Rows from block 12 of a small image classifier, named by matrix and row number. Rows with one number belong to one channel. Each number is 500 + 40 x the weight over its row's rms, rounded and kept within 0 to 999. All counts start at 0. Numbers have three digits each.
After each channel's rows are labels from the 100 images, of 14976, where the channel reaches its highest value: "strongest on" is what is common among them. Only what is clearly more common there than usual is listed. The data: stained colorectal tissue patches (NCT-CRC-HE-100K). In brackets: how many of the 100.
# convs0: first 3x3 conv (model.blocks.12.convs.0.weight, 192x192x3x3, standardized in use, each kernel summed), inputs 0-63
# convs1: second 3x3 conv (model.blocks.12.convs.1.weight, 192x192x3x3, standardized in use, transposed, each kernel summed), outputs 0-63

convs0.150:475577471454506517461487475491494499542487419455505425545519539527502510538475505480563484445497554500508489418503573450528448539549496463534492484570538528500458567559489528484529532487537482
convs1.150:524543380450415479496502504504509551506451526488520480413465534518535530482481357531476477523482520585546452508511504522493429473510480502536590454509454456511417461553447538475512539613521446
strongest on: tissue: normal colon mucosa (96)

convs0.12:482522500506486483436488457460522481510483446502492446507464516493578520460518427510513582441544547495510481497454620553493492526509472439509527519464527538468543455515462547547463461515508604
convs1.12:465506526515491454547485428472511497555530466487456505514521513544531530516474521546567453470460469530510528510495475580474494504517440526423457452485529440509506507518521462447487496470535526
strongest on: tissue: normal colon mucosa (41)

convs0.180:437526512513462499492386433450458491423569529481504441514591499419505571508435485472511482448534530521406521504526521471545537551466504503464520484473500516551510441496560507494508468472479509
convs1.180:456521521567439548473427525564524483439527510552553496509451505462475507504521492481520520466463507463511502487492446557437538560538478540488472513484491460454384492495491434482539484458454538
strongest on: tissue: adipose tissue (57)

convs0.29:458513501519583504514421504521482472428505513492503477531487484455479496490490457555499588482524510514470520436479572488488488528417560515474504506520526561470473496604572524573520477532495533
convs1.29:497529541517437572449516468580507443493506525437526515452482571516540479516554470449474522527514463496501474525534490539489482518528421486550465478509535479484503521513521470527499541508470405
strongest on: tissue: tumour epithelium (56); tissue: normal colon mucosa (29)

convs0.5:500475498511503535465424497493535501459508529505481478511497508525503573603462502375481508521514482496436537519532508489511477487475526425483517521494530526501518567510571522481553584516541510
convs1.5:510524460469512485471538521473497434471463481513515487472523439508481491505551594530511507453444487517501485439460499580483516543426483513436446504467522514496367503514498457507528503524553448
strongest on: tissue: adipose tissue (77)

convs0.94:521533490498556505491380504550508472494524520460480479463544550411543541498518408537501518495478437488479462579504450483543538561555526496515490504511479493484512386541505539550543483471481437
convs1.94:450456508471563496484557539558501589369516497495535495484475560453515462498520418354468471506508505521504520516526510464512467523514568504436534533494495494440596500543482496474578541475464486
strongest on: tissue: smooth muscle (46)

convs0.14:538410529485456509430392539433511546552453498502477432531478536547546544591499498507524556517521489493490513523534473510473478497578547442452519492490539512501478481495529475529536526464538458
convs1.14:490533515497518473476492557456547498491457467472470521569497488513465478497482475522489551454491483493465458500507438435458532440431572483546512529484499443402461486505508514478507500535479481
strongest on: tissue: debris (42)

convs0.45:475506513537453520444404540483505593487543496489513604564510451483542477503434449498538514468494584438593514489468448547638451489572454571507477549454521433419509487492487561484478567494500448
convs1.45:455473464446550459484456527518481566605566534603513522477547521495489515507529522512396550526460508476475517463482511599456437537570485503488507414528494524544463443454499527459479459486483483
strongest on: tissue: smooth muscle (70)

convs0.10:433570571500459537464413426471533542557535453523519557517468535482485568580441412558468494492581581450537531482490544553462479483578476458487494518557547509458474484476490486502493549441573462
convs1.10:538499437477492580462528516462524495542430566477572523437496495460467574507474554526518483487452403523529588494483459549513525480492505537449494439478498500515455502508546452508529466559497528
strongest on: tissue: smooth muscle (69)

convs0.111:513422524508454512471437462409539548469506524481429500494472527499531502460474480523591471519474522496575445487516541375492468511458594525517545572460524517444574513489538475533462589539508491
convs1.111:530492487492520445433428486545526557497462445524468516385481471567459484501515525501526515504468519520450487538480481483531579517481496499491442493499487513507459490475478514498492511460544481
strongest on: tissue: tumour epithelium (33); tissue: debris (27)

convs0.153:464519529549492491498385523575528564450528544497533507506522570503490542648494442397559491529516436503507544526456474501478508496517479473486472494457558513482548527462484538511503617474554463
convs1.153:518489419483584535488601484465514605455457474598544543521511491500509462496504555526460532491481571489457506478513508541512526508550453493525438490486491492484424410477508485497474443512536520
strongest on: tissue: smooth muscle (34)

convs0.56:503494498520489479514489508466528480467561489530457509456562521467512521479418500519490498489537586524475497468501466485450565535482535520442463533461504491451496501500498477533467494486487523
convs1.56:458453471403542493471397558442477455453480526492525479531470518482553500504451488489591525585496505508514529521465557435455485565466539522560456541505532552498522454513509542573423499424520487
strongest on: tissue: debris (31)

convs0.173:510481495494435495487418526428479428492397490497482542492464504521508554510463475488506506569503464494569487513505527511517477517537500550532491509512507543353434515517501499456553472514506478
convs1.173:422472518511546500475586456546486477514515500447532482478566511458464527506489548427504515432437504558482541488620604422484511494520471444450546528486499440593615496452520458479512550568519466
strongest on: tissue: normal colon mucosa (59); tissue: smooth muscle (33)

convs0.17:503474527540474460499436469460542398493543514458503418454559516510504503495466522505513438508582477547575470457516583543584441493406525514505528542468529521392527485530489515524522510550525436
convs1.17:546552385464514491514470545502493522442507452466518440579475532434537484501580455526424508526487474533510513471461586453524551487437525521559469482511506545485600461416489481569466492442522436
strongest on: tissue: debris (38)

convs0.23:505468578561383498518532489466540538498419515498504459567474530483519518495440408514569499537507502445519475508522508512460477525464510513459500447478551518474466490472509450539541504520561555
convs1.23:489433482483557540442334548509492503471473393464488486504512549520407477505531433471464531498540437578497487521489484534502493492549565494487556530498477527489495501500469538508500440476549500
strongest on: tissue: tumour epithelium (66)

convs0.49:501473544484578487543557504437461482489531470470518493482493520536537539499470431482539491484523504485527505489483583459455419559549551538518462548498495479405479530511510466534472513510553400
convs1.49:509521433523587523502481505445533422523542564385526498518544486456524489502538428540488478518523521490482513567514582419584507456463424496541537512481505480486564559513492538492531485406478397
strongest on: tissue: tumour epithelium (96)

convs0.6:492465561492543491498546425505455502483473504507473503418537507510543658555471493476488535456503487504457482482561579493459527476494499493549490520516483547436457478537496543487451547509468445
convs1.6:517483377489478499494439476465512522481505476505444529479505506482404493500570569480477447521492465532481450533506440479584466439450522557483527453470490510501430526481586499458494475555503436
strongest on: tissue: normal colon mucosa (97)

convs0.95:480515507537592475491434462523478500536523527592527422498568512493517479482546450438499489533461419479471507536523558526544521540498561544487551493479498466460551471498447575490525537445510500
convs1.95:499412491517535490503543500494478517549545474450553478511444424480497502473466505577499469466510606443507512480457459560470542505510474510453440524513471477507495446482537466480466510513470514
strongest on: tissue: lymphocytes (38)

convs0.109:479506567497482500444507485499493515424560446613487458450460515525513476474578518517514475463516475506424508507478498544512519492492480560469478531454476521498496466474553545511467494478512686
convs1.109:545438488460447476513451454471502446442481519530491481521477419467413488477508465496554483530487491458530458503426447501486526484480489510488541510573449501490474429474498447543539522608495524
strongest on: tissue: adipose tissue (56); tissue: cancer-associated stroma (31)

convs0.143:509470440481544524493468500538516496465526475488494483566472523473504660532487449565519531556489558528451499522463519432445449545484543494487493505502497541431498459496474345600572518499479439
convs1.143:470531530541437529495464476475515499457480434436470484498516498483550586500502510459537462471468426468495387516517483507565569478511450508536485482490495536466512540534567496470544500503554506
strongest on: tissue: normal colon mucosa (60)

convs0.84:447505585492481516496492492579529489511498476515471538513564502514499486508557436510537501488477479484504460529510426460444484535460500440557497532481501564546518449492464591516472524449497467
convs1.84:507500524498498520482485542546476548439471524510540479458481480448527512505433504471480502465567584528457483498512510544471590610609445506465463550475467520511401589529539630466556433530500467
strongest on: tissue: smooth muscle (40); tissue: tumour epithelium (36)

convs0.7:522443496479493511413407544485535548529528478477482443566487542538583519500564431465505516514496436471582528537451461530520530495496496470513466487411494509498448490482472462494544564507506419
convs1.7:557578565565482496497440498575509514410514558512528520455456477425537438493508452500512615467576501543487514436478473530584500482497498494551480497512525543503521540436563534536470524454479501
strongest on: tissue: smooth muscle (37)

convs0.96:481592486498532492398427473393511521523508550502437461538518515509557525586452549491550588488531495534489528518519554568579484473558528516594466519490549493409458503537510479513486505510548463
convs1.96:486518503498562510514504463562513445483459558490488483502536621512629587504510470479458447563482546485489504419420506486475532512454509532517529479480538463513511468451518535522501474480496604
strongest on: tissue: adipose tissue (28)

convs0.188:525458454458473524446376579592538497435504500537466452521485516479522500557504512558508544441518536492494588500477445418488514500544481400495482484485526552422496511518537517501465506463512447
convs1.188:550510524459509485412500467487504530460499496476524460510486500465521482512535504430467550524540482500492521503468480490479475502536493493512464531504514428490450540508522561524469482564517536
strongest on: tissue: adipose tissue (55)

convs0.27:491523526477426516498416500464493548472533498553524500617485504425521623578526489525512526444490457540506482521516538523499527477520517490531541482464483533472520476549488548560443452509546450
convs1.27:505456478454582486467470584412539530523471516523510492574515522540508478492559472468408558520504499531487488505463550507501508541496488532511508485489528521507475488531501461431518519452499535
strongest on: tissue: tumour epithelium (33); tissue: debris (27)

convs0.85:514475505526516502523355448516575507432486541508489524496516527454482497565491421531496504491539486498518474458543431411522565543473487488500506492409512451456509460623518512500494508488504513
convs1.85:403436488480553512487501536549452449516464470529507522541603595455460488497513472467532483485469547523495502537440540458523471512490552527458537419512504519508561423543528464445531512383527543
strongest on: tissue: cancer-associated stroma (66)

convs0.26:499591532447455532460481497519522479422501500468524486491506555526463473482494445502449482476476467525430518467536501523485470498462499465527523470508532515440511484476544473499480558557531443
convs1.26:531483468385503475517457478484503538490448513536500515538593474494507462500534503372545464549485532524500474486459453493516562505465489495550511535485479525482395412457502492498469489466506471
strongest on: tissue: debris (45); tissue: smooth muscle (31)

convs0.141:534456491500516507529451483430432453535517500473461455502561569496472503530444500466458614541492513487408533520528477499477480463390498501494493500468524572506453570525585507507443521495535515
convs1.141:572530493462521483489495541464479561431561484464467498512541499547554545488519471386519450516466448469475459519491509484534477516489503434526542538508492548502446550436459454481501515459508497
strongest on: tissue: tumour epithelium (36)

convs0.2:477496510506534511460489468518470501512491484475426504492498538542509575619502471510506451515552444477557537485465515465435553496445462454504500501395529523450524621462513530497456521442536469
convs1.2:547566579534533445506500512445489493562502439535447486460486493466475527493444490494491510463461500516480538559491490479487476488456500476545516528500460477530493575512484526520469521541476457
strongest on: tissue: tumour epithelium (57)

convs0.0:491500538494511489479394443461522475496543476484447523514476512471501567581531459453461445524539434522566537531474434532468523472510497484482519527525479563467476525537542586464545539440501418
convs1.0:546562574501536534501462626550502453479533539539577600468496519535505469508509505555500569482507499494517457521508475544511566564547510491481405549485509472490490605465515560554518499474514510
strongest on: tissue: tumour epithelium (49)

convs0.11:471489554489528528470469429520508528572501490516484499484480508480520480492523464504486524511435572473452505541521518475525545490496488536562567464477508523502537424500488619550495576471527494
convs1.11:438494563496420488567540524513463459491481562592508484470460452467495475505419430607481484448493438502518507450480479595469521496553497515464563547503463456477494484489477483487507465444528459
strongest on: tissue: lymphocytes (71)

convs0.50:542545541529520517513478501466569525471501489500524536506434477473484504485489485514480529465467488540415492488520430508484461490537482530466500500482506519472419436487445482464454516481500668
convs1.50:491508519492457482523439422406453474391505448498485519535534539533489486492512479462552430592441459467533446532459480467482533551534539477503498500530474511519572427487545493503543510533473621
strongest on: tissue: cancer-associated stroma (82)

convs0.117:529416510548439496531487573467522509493585471496460528505465538451506477470496504538506506507500440513535522497535472533472449515421496536505505528468493527444470490507443469470493539467521467
convs1.117:516480510532495461501486456429524539451469463500514459548510461438460521494494461455474532495539505446500494517501525452480451486469522453466537465521519529506494474572448488541499432488467579
strongest on: tissue: cancer-associated stroma (29); tissue: normal colon mucosa (25)

convs0.51:477553515446520522509650488433510489605490451510489443477473478509550469439500517458501449505449519508547468475529501444448507492533452508501514479514474499598542593470488488491496457465455616
convs1.51:495470495543455519548527536476430486441459509488518470521470469475446520476475489490549467512492521516487518476493495508500505512405488507456517538533430489526513416475509519447456543484479436
strongest on: tissue: normal colon mucosa (100)

convs0.24:473491499497496512505481471559513514442553500468548447476507519471499512575472420508454534518513505521545501468487476483466533516548520434499555459497501515420461472595558496553548491500519450
convs1.24:528613540481537464496534522532495527515426487509490577540536492492549486505494572441529428425474434593516463466468531499548566558499549507488499525503519479451472514438470447616540495536515491
strongest on: tissue: smooth muscle (59)

convs0.114:522501511463495463507528549490507514500465532483528426517529511455500470576446488449493506526515424489486508421513438476558538470444533506521478535491492498445402480485499479519437548522473539
convs1.114:576476591541467504487483490430498550504468495482479535543473517498560561496552545503510478517436506537528571456456507440455477556428473481533483477529494539501517433496484450534487516540536618
strongest on: tissue: mucus (49)